A small image embedding model, trained from scratch: activation silu.
Rows from block 6 of a small image embedding model, named by matrix and row number. Rows with one number belong to one neuron. Each number is 128 + 24 x the weight over its row's rms, rounded and kept within 0 to 255. All counts start at 0. After the name is the row's rms in percent of the matrix's.
After each neuron's rows are labels from the 100 images, of 14848, where the neuron reaches its highest value: "responds to" is what is common among them. Only what is clearly more common there than usual is listed. The data: photos of arthropod specimens (BIOSCAN-5M).
# fc1: MLP up (model.blocks.6.mlp.fc1.weight, 384x192), inputs 0-95
# fc2: MLP down (model.blocks.6.mlp.fc2.weight, 192x384, transposed), outputs 0-95

fc1.242 098 [126 105 109 149  48 137 151 173 178 159 139 186 166  88 160 150 151 128 116 140 123 115 108 104 153 160 117  99 137 106  90 165 131 141 101 118 138 128 122 119 130 105 179 143 118  97 105 122 121 110 127  89 186  89  68 150 144 129 174 172 125 107 127 110 160 110  93 138 153 139 119 152 119 100 150 113 151 109 114 131 134 108 102 137 106 129 101 121  92 133 172 135 131 147 119 115]
fc2.242 102 [124  99 114 153 166 104 111 121 122 150 121 121 158 138 124 120 154 196 123 158 136 139  94 175  79  95 173 147 118 161  88 107 132 118 142 130  62 146 143 126 171 134 150 114 151  83  97 129 182 166 133 105 139 140 108 159 118 113 116 118 130 159  97 134 145  92 110 124 133 125  85 122 115 147 117 145 177 159 143 111 110 127 132  98 108  92 102 140 113 107  90  96 156 135 104 111]
responds to: order Hymenoptera

fc1.200 090 [ 97 143 114 114 134 117 111 127 113 132 157 124  89 161 122 144 116 139 157 167 135 150 149 132  90 137 123 140 112 113 132  97 158 126 117 146 179 155 158 183 145 134 125  97 169 151 124 135 130 105 106 125 121 142 137 136 123  97 116 110 142 142 148 116 145 166 152 137 142 146  74 131  81 146 126 111 106  98 123 171 128 122 120  95 128 152 186 109 128 124 123  81 109 124 123 117]
fc2.200 112 [119 130 122 124 108 107 173 113 129 178 121 121 127 125 103 156 137 113 141 109 128  89 117 153 131 135 144 148 127 132 106 122  59 149 115 173 117 114 130 124 165 137 116 162 170 126 146 143 178 144 152 101 121 121 126 127 122 144 113  81 123 125 150 120 118 130  93  91 128 103 151  89 122 106 161 193 153  89  99 117 101 130 123 111 161 133 126 143 117 158 114 108 148 119 173 153]
responds to: order Coleoptera

fc1.383 102 [110 129 117 137  81 141 147 145 163 116 129 141 127 163 176 145 148  73 161 134  83  83 131  90 127 145 142 127 121  90 118 129 147 158 105 144 133 105 100 205 123 100 169 116 111 117 131 104 103  99 157 109 164 122  94 159 127 130 131 126 183 140 155  77 132 146 127 158 124 161 150 132 161 139 107 126 151  86 126  81 121 151 150 139 141 116 117 106 115 129 114 154  84 116 152 122]
fc2.383 128 [104 113 134  77 154 133 150 126  83 118  89 125 100  85 140 100 113 169  60 133 151 194 118 108  99 138 101 131 162 100 156 124 107 141 176 116 133 133 187  73  87 132 106 129 120  91 145 128 113 126 133 130  85 134 134 102 139 103 118 109  92 135 107 151 144 156 106 127 170 145 125 119 103 140 169 126  96 145  73 146 171 126  88 120 133 144 154 139 115 149 119  99 146 110 108 141]
responds to: order Coleoptera

fc1.352 096 [110 130 131 146 131 111 130 179 148 124 126 149 143  96 150 166 122 125 140 147 126 104  98 110 147 130 159 133 133  98  77 122 141 141 122 133 141 126  91 148 146 138 163 117 125 110 159 114  94 122 113  65 131 126 116 154  97 167 125 147 115  88 125  89 184 116 125 133 163 158 109 154 117 122 164 105 152 129  79 121 136 121 171 148 152 105  88 125  73 130 103 135  91 122 165 151]
fc2.352 085 [150 128 143 138  95 134 147  94  85 143 133 150 120  91 104  70 140 193 127 180 135 166 117 132 144 163 111 136 117 154 127 133 132 123 127 146 183 151 125  88 187 143 146 139 165 174  99 121 110 142 159 125 130 140 107  84 143  99 108 135  99 128 115 136 126 114 106 118 152 104 101 156 128 111  89 150 130 137 141 146 137 140 139 128  71  98 130 105 124 152 120 119 111 130 161 160]
responds to: order Hemiptera

fc1.364 097 [124 102 120 125 121  89 145 190 171 120 139 118 167 137 147 144 137 143 147 108 115 114 157 120 106 113 159 183 119 100 134 104 133 120 163 142  96 152 139 154 132 169  88 136 118 113 149 140 119 143 153  86 123  90 167 126  86 142 104 133 107  95 129 120 108 113 127 150 111 139  80 151 125 157 169 104 148 127 120 141 179 141 142 106 146 129 127 105  92 113 132 122 148 121 128 118]
fc2.364 093 [128 124 106 136 156 110 132 116 119 156 105 145 108 166 120 119 141 167  75 119 100 148 114 145 132 140 141 137 127 145 147 136 102 115 118 133 125 136 148 136 135 112 155 138  90 164 108 134 108 119 109 121 111 148  89 128 155  80  88 104 159 152 139 105 131 145 137 146 136 143 114 130 156 126 151 141 114 117 124 158 116 144 133  64 113  84 129  98 203 109 142 125  93 137 126 106]
responds to: order Coleoptera

fc1.367 098 [120 127 121 145 125 146 145 142 136 138 154 141 151 127 177 127 183 123 126 124 111  74 136 140  98 119 149 163  70 104 162 103 143 107 159 156 121 138 135 161 149 147 111 129 107 110 135 128 102 150 125  88 108 112 125 117 113  94  97 161 136 123 137 129 101 109 133 199 157 145  82 140 120 149 148  80 108 107  98 143 127 134 130 124 167 128 177 117 114 109 185 113 150 123 119 120]
fc2.367 111 [122 148  52 146 152 115 120 120 122 171 109 140 138 174 104 139 120 132 164 144 147 125 154 158 125 139 141 128  97 139 152 150 164 144 109 153  84 117 118 110 132 132 116 169  91 154  95 132 118 140 100 137 108 137 133 131 144 139  80 135 127 165 118 124  91 115 105 167 115 116 176 107 132 121 118  96 117  93 140 142 151 146 133 145 155 126  95 151 153 142  97 131 116 103 130 103]
responds to: order Coleoptera; family Chrysomelidae

fc1.141 099 [130 101 126 155 134 108 129 114 121 137 162 141 123 106 136 120 105 117 156 162 153 107  91 140  68 164 128 128 121 122 104  99 133 123 107 160 117 125 110 127 128  93 101 105 130 124 156 143  84 128 118  97 139 129 114 141 138  97 164 127 103  79 125 110 129 146  94 135 154 159 107 128 147  83 141 139  90  98 145 122 106 136 137 123 165 122 198 127 109  88 120 120 127 140 139 152]
fc2.141 056 [156 117 176 143 146 141 102 140 125 130 103  96 160 129 159 105 131 102 121 114  90 146  94 149 110  87 159 152 111 148 109  94  93 122 110 128  98 128 116 139 122  94 144  94  64 132 143 160 124 116 142 114 176 130 122 134 120 107 129 113 138 125  92 154 177 151 166 113 131 109 128 123  86 130 166 117 154 132  82 121 149 123 147 135 143 109 143 119 144 136 149 171 138 148 120 137]
responds to: order Hymenoptera

fc1.325 098 [105 110 172 169 144 135 119 152 140 144 142 139 118 106 167 143 149 115 120 122 105 120 125 141  88 121 172  80 118 107 118 123 139 115 150 106 130 170 168 160 170 135 107 160 163  88 129 125 114  85 112 103  96 140 113 151  98  59 102 177 136 105 111 126 103 140 136 151 135 124  72 161  87 157 124 138 115 132 113 156  95 101 153 117  95 133 143 104 117 126 125 105 173 136 122 135]
fc2.325 104 [133 119  78 103  87 111 152 115 106 129 113 115 113 172  99 134 143 160 140  98 143 117  95 117 107  87 140 146 129 105 167 159 168 145 145  97  92  79 119 150 143 130 187 104 118 142 136 125  94  99 161 105 121 138 142 133 127 159 137 161 145 134 100  67 132 160 126 138 127  96 140  84 139 134 117  96 103 110 132 156 132 129 135 116 151 103 111 120 117 101 124 105  98 112 165 130]
responds to: order Hemiptera

fc1.336 106 [114 130 110 130  81 128 190 153 152 142 135 127 145 142 145  96 108 178 140 127 116 119  97  89 142 175 104 135  88 129 120 115 124 150  79 150 129 125  97 142 133 140 146 119 101 128 146 125 122  94 156 113 164 132 122 135  99 134 114 168 144 113 140  58 158 134  86 130  94 198  95 129 119  76 118 153 144  85 150 157 143 153 106 110 180 114 136  84 104 110 142 118  95 130 122 140]
fc2.336 091 [116 156 114 124 139 132 126 181 174 133 136 146 160 131 138 168 139  79 153  73 148 109 115 162 119 119 156 107 158 124 144 163  88 145 112 135 103  96 138 120 141 151 112 159 133  96  91 126 135 142 142 117 110 102 103 182 144 144 136 146 113  83  89 159 139 125 112 145 123 115 186 148 145 136 100 119 147  94 100 137  95 105 135 133  89 173 106 198 132 133 122 128 112 136 157 116]
responds to: order Hymenoptera

fc1.223 093 [ 98 141  95 143 108 153 122 141 132 142 131 171 121 116 135 115 124  97 144 142 160 121 103 118 110 125 134  95 123 104 133 134 157 153 130 109 147 145 124 158 150 134 152 129 125  83 144 147 121 123 121  76 139 114  78 147 113 137 122 169 180 121 124 115 140 128 104 142 156 131 113 173 141 141 161  92 148  96  88 117 120 110 147 170 139 130 116 112  92 106 118 108  98 138 142 132]
fc2.223 072 [164 129  67 113  53 136 118  88 111 166 134 135 137 139 139 135 141 157 128 150 139 146  95  73 172 121 178 141 100 145 108 108 130 127 140 133 157 131 111 158 137 109 157 193 147 133 157 140 103 142 134 116 128 148 108 120 118 140 134 111 140 128 104 163 158 117 117 119 166 108 126 111  86 148 145 118 168  81  89 136 156 145  89 133 100 124 120  79 123 120 152 106  97 113 117 123]
responds to: order Hemiptera

fc1.194 106 [131 114 124 169 131 138 144 132 128 127 176 131  94  94 182 101 113 118 120 140 124 130 157 124 137 114  78 118 135 128 114  97  94 112 136  80 180 153 124 106 148 130 113 140 135 110 193 119 129 129 170 138 140  96 113 125 160  92 124 185  91  99  83 109 152 102 131 131 179 130 139 147 124 137 115  86  94 128 127 111 169 118 158 150 161 102 100 124 131 125 109 117 119 128 129 111]
fc2.194 102 [116  79 161 136 121  96 128 135 131 141 128 107  94 138 103 115 126 175 126 150 175 102 124 115 127 100 119 132 124 146  85 109 156 172 106 125 143 143 145 155 139 136 106 154 111 169 129 113 141  98 103  93 159  79 151 144  81 150 115 123 100  97 175 114 174 163 132 133 135 178 106 153 133 158 130 130  79 110 139  75 146 127 129 170 143  91 106 156 130 104  99 163 130 134 144 114]
responds to: order Coleoptera

fc1.363 098 [120 118 102 147  88 149 112  93 109 145 128 187 138 124 139 153 131 106 122 129 126 102 125 120 120 135  98 121  92 113 126 126 125 150 151 111 159 152 157 130 156  79 112 139 142  82 132 123 139 152 137 120 121 103  82 149 152 109 106 134 166 101 163 132 141 143 105 139 172 132 152 146 144 143  95 130 110  93 137  95 120 150 125 167 113 126 135 104  79 121 142 164 129 155 112 109]
fc2.363 086 [114 113 107 114 118  92 132 107 134 107 107 151 112 118 113 175 132 148 123 142 124 121 100 129 164  73 150 155 154 138 118 114 123 120 138 113 121 132 142 156 135 144 107 103 149 132 120 147 147 126 141 100 175 206 138 133 143 157 124 112 166 117 120 133 172 137 119 125 180 139 126 123 110 127  84 114 121 133 123 146 140 176 169 119 137  85 129 128 130  62 113  60 111  87  98 126]
responds to: order Hemiptera

fc1.108 103 [114 112 107 122  91 163 156 121 157 150 146 170  98 125 113 153 155  82 132 136  93  84 139 138 148  96 110 116  90  74 131 125 138 154 113 129 140 139 124 176 144 112 134 131  98 101 111 154 129 134 121 132 117  96  86 155 172 123 147 160 129 131 163  64 135 116 118 176 119 159 133 160 129 107 141 100 121  76 134 118  97 160 142 160 177 107 151 133 142  96 159 122  83 102 130 122]
fc2.108 112 [133 112 156 127 183 120 143 104 100 148  88 126 163  96 129 107 115 139  87 109 157 152 135 141  92 125 150 142 102 150 172 155 132  81 150 127 156 141 150  80 108 105 129 140 111 132 146 170 154 109 150 112 131 144 110 116  81  66  96 130  96 158 120 148 148 133 137 107 135 125 113 123  98 119 125  78 114 163 144 131 160 134 110 100 139 144 144 141 127 169 164 117 114 145 131 137]
responds to: order Hemiptera

fc1.207 094 [ 90  77 118 183 137 131 113 109 137 125 146 133 126 124 118 154 152 140 151 128 120  95 128 126  65 135 118  90  91 129 104 106 137 204 112 119 128 140 143 151 151 129 132 151 149  90 120 125 133 106 150 115 112 108  79 185 131  69 117 142 113 123 119  96 120 160 115 114 147 132 111 116 149 102 131 120 138  90 138 137 125  97  99 126  91 167 148 101 119 158 142 133  95 138 106 113]
fc2.207 103 [141 112 139 114 147 125 111 146  87 104 151 138 154 116 173 148 103 138 135 167 127 118 122 107 160 112 128 106 124  98 129 111 146 129 141 139 150  96 123 123 117 149 119 115 132 117 143  84  54  90  92 116 148 169 133 113 148 145 104 129 143  71 151 107 114 176 145 157 154 168  89 118 114 131 105 124  94 151 108 160 155 160 148 127 100 138 135 141 115  74 100 124 141 149 132 158]
responds to: order Hemiptera

fc1.275 094 [114 135 133 134 129 130 167 138 127 150 133 143 154 125 110 127 125 136 137 160 151  85 128 155  63 165 125  98 102 128 142 128 143 128  82 142 127 129 173 158 183  87 148 170 159 136 105 126 144 102 116 129 100 147 121 136 155 108 139 135 136 130 167 139 118 101 114 154  78 152  80 190 130 113 126 152 116 108 182 153 107 118 109 138 113 125 143  99 139  93 148 112 137 133 106 127]
fc2.275 107 [111 129 137  92 102 129 151 113 125 137 134  90  85 160 116 120  82 110 112  72 113 170 130  81 175 152 148 125 118 169 101  87 160 159 114 112 108  99  74 134 107 146 130 124 106 140 113 108 191 114 134 149 129 124 158 100  99 116  93 123 125 143 141 131 168 101 115 120 117 159 121 148 136  84 127 152 128 149 122 127 130 125 123 113 149 112 110 123 118  87 156 110 125 155 143 151]
responds to: order Coleoptera