From a checkpoint of a small image embedding model: 32-pixel images.
Rows from block 3 of a small image embedding model, named by matrix and row number. Rows with one number belong to one neuron. Each number is 128 + 24 x the weight over its row's rms, rounded and kept within 0 to 255. All counts start at 0. Numbers have three digits each. After the name is the row's rms in percent of the matrix's.
After each neuron's rows are labels from the 100 images, of 14848, where the neuron reaches its highest value: "top examples" is what is common among them; "patch colour" is the nearest of a few named colours to the mean colour under the peak. Only what is clearly more common there than usual is listed. The data: photos of arthropod specimens (BIOSCAN-5M).
# fc1: MLP up (model.blocks.3.mlp.fc1.weight, 384x192), inputs 0-95
# fc2: MLP down (model.blocks.3.mlp.fc2.weight, 192x384, transposed), outputs 0-95

fc1.95 081:070127135099119127146142121150124109107078148161156114107161103104084128146131159125110156126113086102158126177123161139152143097099093103164169116140139086155120150157149084133160174109129113161168119118188118148126125130106121128093123139147135123156197171116149140134145119114140130117
fc2.95 068:129145123153108120122155128114162129096123131127116134133136105161133155123172179118086164086212168134106134135135110154147136110132125126119141128076112126144156125164093114148119091136145127089092142105106154108156117137125094129107123167123133161134100117153109105142156142126109104120
top examples: family Limoniidae
patch colour: grey

fc1.258 114:107117116163146150110122122128177118104111106137126094142141130153137112106126147124104119113114123162161125120177160133172137111134172129156140143158109127120124143157127128149110103118096138139142147123122146129142128124156134132084109155129110183127168148166167140152092081080111080088
fc2.258 111:131139133132119125066140130140154130122129096151131160097143124138112110153119154159155119163154114136140117177128106114145148158127144153108109096136098103120102120150112061100144045129132120094127140126161121148135103104117123136126097184181151090116140097128155127109113143166099108122
top examples: order Lepidoptera
patch colour: grey

fc1.63 026:106143150141133151126092107108130142137113137090120139124071132143113123137123109146139124108069147125138093112094143164124153120130106108108146145135088120101118123124149145119083149150119122117098080123145136117140168130131107135163125155105103107128129126148151111073092114117121084140
fc2.63 020:129161096064111111128124147116110124116147141144176109138150166125141177148110148088149116138118165138152149108104121116146120165131115125127124144144110103114113111147170124160096091082129105122141155107110119172138089147123138106086106091109144177124150130114123183092150173125160118128
top examples: order Hymenoptera
patch colour: brown

fc1.137 092:115133142123098102108142118163124120136141166153138109119150127092135120091189114128119092136163137133132163163114184149130080134130146131144145074128085124065134123142160072160104165102141137132155089133125131123134143115143139134140121099143124149149180156157145096102146130114128131117
fc2.137 083:118125152116121127129132147119151125134113126156104152119126112115152114135078153164110147115126197139129122132131129146099128107131064182096134112155125136197122170135125107120112115165142089146123150115152182095106126125131141134112118113151148144141115138105119118098142077117126142133
top examples: order Diptera
patch colour: grey

fc1.72 083:112147128148116118120159127179134147145121148140129110131145090084101089114122143152126092108115101131148133126187137157151113127112121107151160103136160081155106107160130112169159118123133108120138092118144152126117082137147119150076126136160156144119136099162090110114117133112113139123
fc2.72 096:147130128117139118110126135164086103124125126116111144137127158173113106115130094079122164098109115118132125143110130104148125133060115139093119102109144141099183102130193109107109118163134078154175116083096118162149136112104115143142134129127141146127179105132129101135086118156133110134
top examples: order Coleoptera
patch colour: grey

fc1.88 085:119108143143098142138160184118161145106139131148129084138119117113122118131112139139141123118133141111142144139108119138119151127118153112148129092097150100155115140136065166168111138136102046156119096151158181106181129134144109125109135149137105125157122127112114109156136116126145152127
fc2.88 058:109110152162089134124087106115132156117119131129149092105164130130145167156125135093134100141130129145114116147167101141136097171137119132186178109108083147123105096132152132175141143110124165106139124137089152145141126127146145138085070131150128113130129103118107130162144118070101133118
top examples: order Diptera
patch colour: grey

fc1.295 118:110115142130129133174192134148144112135175186124170113157133118107102098149144095158108111098145125115112153123091130152166164122125108111114104116102184073146121117132105129146111166103131056139124127143157136122131163101133143124132157122158114119106144108134099120129153143130158152145
fc2.295 126:089170121116149143164148086116149127218070150154106093151123135099080137150120139138131149101129128115103160125120144068114085134104151091134141131156126142112136144082154183128093175117096137164101143128133152122101147145138147143136133132141133106092104101065114137116102141148155134165
top examples: order Hymenoptera; family Ichneumonidae
patch colour: grey

fc1.31 099:124129110157106116175113131118121128084088163187160145144128100108144130117141129133120112099119152114152131163161167103173140103132099135171162120131115144104147157129128116128119137069147110119160135139164111115123138130098145111076145108153178158124160132107122139102140126117109114116
fc2.31 134:146153092106126133133091080139137143179176124110147155106107155124114107118105113145107116136144118144145139123102135166119141124167111148137096146125150128153124113158142120101083166208138104103086131087143129122150105129090086148167142134107151151156121099113113100138134113122099101087
top examples: order Coleoptera
patch colour: grey

fc1.210 089:112084105109126135111142107121140108112076129130093131133152147126127115069121121124137113122110140171149159173167113148093147122103144122171158106155061122093133169106167153105143141099146137170149126123128135101130115083151131111124080127116127158143102175144114115146117124125146149133
fc2.210 110:138156170086109122119155106157146139134137092151143135139144136142142167131082108151121122137125108123186070155118130089150150114171127152122134102086144128155123130124109127146113106144113133157093167146112140102142087118114134091110143130113125091162155133104160098141182080158145132142
top examples: order Hemiptera
patch colour: grey

fc1.104 105:126114132186103113150108115125136141092105182136121105092130087114145114110167145110137123096159127120104137135124133113136149081118125091166143059085159122145132136133143117117109148106084122127165128127163116138114160154126142104130118091116115197133162102143127135116106139161164143137
fc2.104 107:144157124158121142161095142137128184169133133075127138104086130121085120142155162138138109127122102106126144124128084120094092133162140113113114129155133096158102092105120143105125117132118127135089111162165131137155139142155130128134116092083125138119182128130064124155106131149106110144
top examples: order Lepidoptera
patch colour: grey

fc1.25 093:128140113121077142132175148129158146154120172136161131140136101078102135117126135139111059105100130133129129166130121149180122153101116129134098117136140116147142144148099149134135130082128114162137134148131165130152120105120121156075108115153145126126109113101126072112088117089117158083
fc2.25 113:139154098107137099143115112126110163104143084124122141140105160122118140135152113085144106153168152143114138168124138123109093160158132130164132105089102113117102097069164141157122150149124127157131118122149142132176169156148092106083090092123141099137144110119096130145096155080109170124
top examples: order Coleoptera
patch colour: brown; grey

fc1.213 093:146143136119116122139147115176183104121092123158163113106138138107107120137125119106121110118161084080154157101100105121142118130084084128124148093126133105151126163129133154141131137092099118171144137134084119141158159072142118160126128153155127180156149139144159171111159103092132135100
fc2.213 100:172107119147139082131168119091146149143120141120090144124073113147141123129127126167145098143109155122139130175128120125092120130133135159103125125120102144142132109118133186114112136109130136122148135138116169135132113118093100110109118145138130126123077106105059111094182111091116160115
top examples: order Psocodea
patch colour: grey

fc1.100 107:108115141176134150138126108130189123120063147165125087133138126132145106099142146096138092108129118120144148124165159095142157082112168086163163107106139104154131174136138134134122135078085116128135139120145128120126140125138131101095116122136113166132140144172128150096091092133137122146
fc2.100 068:105137129149165092133135150140116130138152139126152113118116113117109166073142157108114117136136108096129095122130150127138129128164080103177137097128128128124106101131170084135127153134114160150125165150126136084165134193142116097130091116099111106135182100115138135172100133123133131108
top examples: order Lepidoptera
patch colour: grey

fc1.247 089:134096110127136113133139110149162116168151206130136131118152160110127116066160107127117089121130110134113171128128151170141098127140150106135092114107174079140103137147131106163095148110106151115134081119085155106147143135127108127139145130166104103092140125152085134133137119131129124111
fc2.247 083:127138130138144146114135092116112111145132126124178143097134152088126173140113174108157112137103097100156143087117133146145159138128116114096103155170124115174167106145169175129141134135133125132144136134145132126111091098098108118140149172122152136126077107136136127123049091139100155106
top examples: order Hymenoptera
patch colour: grey

fc1.184 098:111134136144159167151098100150189156134125162161172125134163136132134113135162136097114070114133110135124113139156151156206085156181167120108120144111147093128132122169109098133154147098102143132124146124122131121142136099134163133087127162129108157131102152127121141118085131109116100113
fc2.184 097:120103131126133128136144142109139142130127039133111119133136093134148150137081155127145131168127115106108147163113105142150128145095145140135118136082098143169111144108151133160104162121133133133134165177121143129108146120117098107153124141109132095106094081138130159161146109098134118130
top examples: order Hemiptera
patch colour: grey

fc1.187 104:096116136198146154125133183148141113123132118123158122138118122127154093074124153105072102134116113126147119128154101109124129128073110100132133111131146097129139114143148111139143098153124109121105100109103161104138165118196103090120084132116095160111146099152152134149110112076107123110
fc2.187 121:180166089126095137172109106105130139136152140081120154079103165141072131157112136143111149104122149116136143082121109145139146148122175136107111139095138147139129109116108112174114179110099133151119106140125152079132106150148114145141120170155082122050117130109113139094121152109149135110
top examples: order Diptera
patch colour: grey

fc1.73 090:129097106177128092134113138160131133114114159155172078120097099082141094105152136130123115131119097120181110120133153118130116089138130091189142103114165086132099174135114107120110162121088140100156109097159109151129172159134130132143108109127127192138155111165146138109131096155157103103
fc2.73 077:133139098149125143133140105115168127159149137171105110111128118106094110162133137131089125097136117137110138153125096128134140147141103148164126158145150128141124084137124153190136136119133123159136157159164132186129125115148115115130113142123112105072157126104072104156126162084106142149
top examples: order Psocodea
patch colour: grey

fc1.319 097:119100126173103137125170196172115102151108125130159107150138152089125091122120115124096121130161095156132129092126158137162142124116104116160138125112177086150097158158139133122124161133106101122104074116130116127124140127130105154118093108133125118129127102145136099137167102089124133100
fc2.319 097:140163135114115140126145073107153123176137193144141149124128103093119134146153136119072153160065122139134139138126137137141087152146112129155113124138134135102142113147106067079116176082098166118142132141182121127120142097109143141144093182161138087113091130136107108119150135119121095140
top examples: order Hymenoptera
patch colour: grey

fc1.379 071:092144117138127100142142138157105127143119154140196138133148153091124110128127155119140121132110132116151141121115159124163133110100125114185102110148145068108129135152080111131125148154138119120155087088136152138074108161142115130140122131110160150149157152157114128121114108174133120115
fc2.379 089:118097101143175116170126097167123124160148118128111136141117163139141145119139122167094142104160140111137107148116149129105108137117080112085153159127167123137185151104123122103069113173128107105104163113141110165128123132146158095125177105098133140114154128160167175112141117137129086179
top examples: order Hemiptera
patch colour: grey

fc1.2 085:105106135185149145119151176164119103143134114128177126122135170104148113118126142082148100123109109121143128137124146123133130078097123121179140113130148092128122135164164098141144128122107107111144116076157094141105165123137092114138088105144078151151105126138163116158098097105135123105
fc2.2 111:112140107130129132148131116122133155122142141139116145106081139102136134150106141148112174107115158128101157095121162124116126124149126098102128182091170156156139137152065118098086134154117111118100147116180159132100121130111164095139169160159115119115093133117102148093159127120147115146
top examples: order Hymenoptera
patch colour: grey

fc1.301 116:147105110145080121135098147155158148162089124104161146151134149105103125130141093124049107102091091168093135154145139128171133117172122112154117098103108134102090124148105081117137091087124105159140083118118124112169125091120172179099121142146124106145152133125111082150131136093138118101
fc2.301 124:148162137110146148138142131119163152164094136113079133141135147132147168090143127173132134119113160088103134097128113121105083121093167158080118160155157135091163107061167124115134116112134154104088155156136145139116117120124112108170149122091142138115133124110122132106134100160133131184
top examples: order Lepidoptera
patch colour: brown

fc1.68 122:126090122172111132190151142112139134134123137133108072161131084127147100174135102104113119103124105131110107141134119125133117119128077092158140136107174140151119142131178121130106200120125109162111143170121144147146175148104129140109158095136128138121173099107124124131156128081144120109
fc2.68 124:125110111121152126105119111135119058118164103117114139096128119154094125134083154132141143127170109107136140130093151142112151137107126125122144139144118123139119121091099096127173101133101146161159162138173097123091133129120115113110110133122105088089147134178158144095188126122137103124
top examples: order Coleoptera
patch colour: grey

fc1.85 124:105108142156128115122142106134171148104102120141148081157147120142109123144155096097112134094138081137142130176127127107180145074128132130158125106123099118097122168130165115121095151065119133138150136144148095154175145116168152152084156134169121131157128126152163128148138141145155134114
fc2.85 112:144139123200175128138125105126155159146105144165146103174084098138094122142146123126130071082183108139165097122155177111128089083191108108127151099119113138144125085167131088109151156103106109125115130128142129108156150107121137095097145149141133129123116103129148112093142131146123092165
top examples: order Lepidoptera
patch colour: grey

fc1.283 112:120096071129134132112136127160174109128118129138119125146149160062154145094103128123100129149101136126144161122116168154111135108112137130106138091116106133095128173107173099125143125140126129170157134124131115119147129092134109128102092134125115126186115150173138146125130069131116126112
fc2.283 112:102094124105120103148110105132122131087103139140153125108133142120204127128156139126131124168138129121114174161128124135150097128136147090161145096112077108110128137132055150137128140142128110139137118088064117143161136117142139129093109137126136124160131168134122114160107105151125191155
top examples: order Diptera
patch colour: grey

fc1.220 120:122131150122131117137139185125184138179161158147141116137141115132096125107129134137097116118154104132139158122136143159143103158148111121147101065118129095159102147127107152112116145104100081153150145148073169099173113129121089158116128185171122117085138112112143109151117110119109129103
fc2.220 119:139108124172129146127141172127124141104132143106098133112131169179140149140151103101102138120163121100118118152119070132142077119121140162159109152177129110071173114114131134132079084169164115120120152116095149165160118133166114141130110078152115106145118140127114121119111147166143146128
top examples: order Diptera
patch colour: grey

fc1.235 105:091087140169143150119128166115133124156151115119123114156155138126126095103123073100128108105122113143098159147145152146123158111157147117146127129107153128129103112198142130151118145143163066120136094118114160140128157126118116095108144143123076112124123136162077124154156121067133116142
fc2.235 141:163148154083132100135146142116135156162109164168116112144110119110140127131152112137151108123146133113129149133123154100142143196145113115108090134153116143145114106132104189120114139086118119135132131124133161117145134120100136175184113133135167160153084148139171087074136157110128113118
top examples: order Hymenoptera
patch colour: grey

fc1.300 115:096113103141141144141119130104165098130125133132104119117132143132149146090101135150067116139088112135108154178129136180155139113117155121148143123092132146107123127141174124135123123159118110203166113163131202077157133104131117105099078138096100114116180135126106138120135103091137097119
fc2.300 144:157095102129122080166130118166093129095144167139112112142107151101121101101197137145134166160126109152109116115121157123162125140138166129147131129146130120090121139083061124119073115158125151165145109102107116169148126132168120150111112105137149112137155092135138117146100141167120153116
top examples: order Diptera
patch colour: grey

fc1.150 111:087103118163149161101140131157130113160126125124124113111174142129105051071132101087123121113132091146124147124146133119116140134130135100126165112138136082117107103166129119140173126131127080131149078108129122144130161093146122122103141134144099131129124120182092133139141136084127129143
fc2.150 139:105153149130124170135118145167144137148113134155130129138154129092137180149106109125144150132102123087096133150117153108160083142165078133161100130130117144139132111117145165101138152118126125137104137116089137164105125142070177148164129102094160168147141108139163143123129155147136099128
top examples: order Hymenoptera
patch colour: grey

fc1.326 103:094134144119129145153149155139173145167133122133170110136131118145121122132114133072113100114165119132146155112129149152152110105160123109134113112119115094133116161211122154108127166128073117146157111152066151108167106130168127141104142172136099142150173149126170145151128057127148113128
fc2.326 085:147150149138101181107133178108129131052117120128127124111126143153113112100143123120107140141168108114120093141147095158121105127122152160162145083109121120138163098123128125114151104136162122091148132097144090144147119118130089150162103132124131128144094128124158121130119147123136126133
top examples: order Lepidoptera
patch colour: grey

fc1.215 114:118113126120097141135161130153134084117133150164167107104133142112143043174132150139120112141152073125139146081131120116148132152122079106166133113130175114171110186124133142145123134112108131163121135110073114144121113119125149141136070121157127138112185108173146120138088094084120147086
fc2.215 114:146123122173161114102166132105180103153106137118077155143101104133147167132114142191075141120111096130107117110120085145112119133112136167113133150148130157105162099175133140069130122122149144108110133127147152120134118085139130078060088127085113148111145105143093142097149136127121111147
top examples: order Hymenoptera
patch colour: grey

fc1.21 105:114148080103059167155140109132124163160123152134157129156136133056096165128125115119097086107117167148113130171120114151169163151118107118123115114126139110162130136156144154151130163102145142139148092136180128131115116150141119157112103090130133134144135117101125097118096127117125145119
fc2.21 112:122188112082145128130146100170106147125120077176103126135158133133110080142121144095128123119165182123145129163128148123123076125115128141118143163163141108133137127062115110156121139146169155107120114119115162136139113161153115126119104075111160139158115121144131138138077140111103131137
top examples: order Coleoptera
patch colour: grey; brown

fc1.127 103:084123125113161132138158107167138116140139159175152097100125135094125076158107143093063144133179087086169157116110137117126124114106105118154146107109139102118141149117159101120152185124114081166144123100124095132134126096127079119142115139146141112141122141119134158142141101138129128102
fc2.127 119:124140127149108115141113136102150130123146174125114120118134099098096117147132126134097183139127148111124163139111112134124165157086105149165126109122111123151180111088103146143102135132115121125142149146127138135169133139116076116140123139199130135111182106100083096145113149108109144089
top examples: order Diptera
patch colour: grey

fc1.190 092:120108089140127104127143156175120147169126112132178097141139137096105067129107115118141130126116077128148117165119147122129151104101114106186142113130155071171086130137124095154104122152119117112140081081141121145115128168156094146114154117149114147121137107173133121136108108133115121095
fc2.190 112:129122118160150106141129128143130109154108134141118104140118170106152137106158104197119159091138115130095116103131136103106133132112108124129145137173169154122130158116139123111073107156122096080101104111119127191105125125145127127103186130117148116083188128174116155117107126157105073143
top examples: order Psocodea
patch colour: grey

fc1.260 092:099121065097090120162155102140114133115116118167129126160130143082119144138096152116104094111120139119140147147141162138125183132124138076151150085099150118142098123135090160134121129136132121153117100136127166124139092177164104149132102131156156110112149123142097114115097097145096174113
fc2.260 095:147121128092114123106115170149118100140140157153112156159159135121116127129173103065130120143135156166091142116104159118150096169081152133100129079103122140122140115127118078111124155125103116129183129136087141105161136129099150155132111116157129104101135125122141104139081096139159137122
top examples: order Hymenoptera
patch colour: white

fc1.46 118:067122149143138140144154138142131119141152130130149094110146121110128053098157129104100137136187098121137154109124147111111125126104122077132144105085158089147143117158150134114128184151109074125127133127102127118139141087142069097141123122124130106116146120153142131148157074118135139138
fc2.46 156:139137127122130129143119111093116132156136139145119113132127148099110114168139120111138160134106141097129166118136143101111141127110130130144143094125119141133191104121122169146100142107102148133118147151115142122139143157110112121143115133174119136106160114101099123116099153121096134101
top examples: order Hymenoptera
patch colour: grey

fc1.353 117:118121146126175087114155124183168096139159134154132094163176157048142147135144135130099112144125107107146151120111202167139096127105133132120141079121128092110133163129141127137129133143136118113153130152111111127132121107158120132124139158123114141139139136168152142130125124131108126107
fc2.353 132:122130135112103094111117154105141157087152114156118142123148128123161078117164163084103162116164143170126140123110129126134115122132139107113119127141080119150127141136074166150143121130138095115127129129113136119132156110128159147116129131121149128143129171102137117120118117127129141117
top examples: order Diptera
patch colour: grey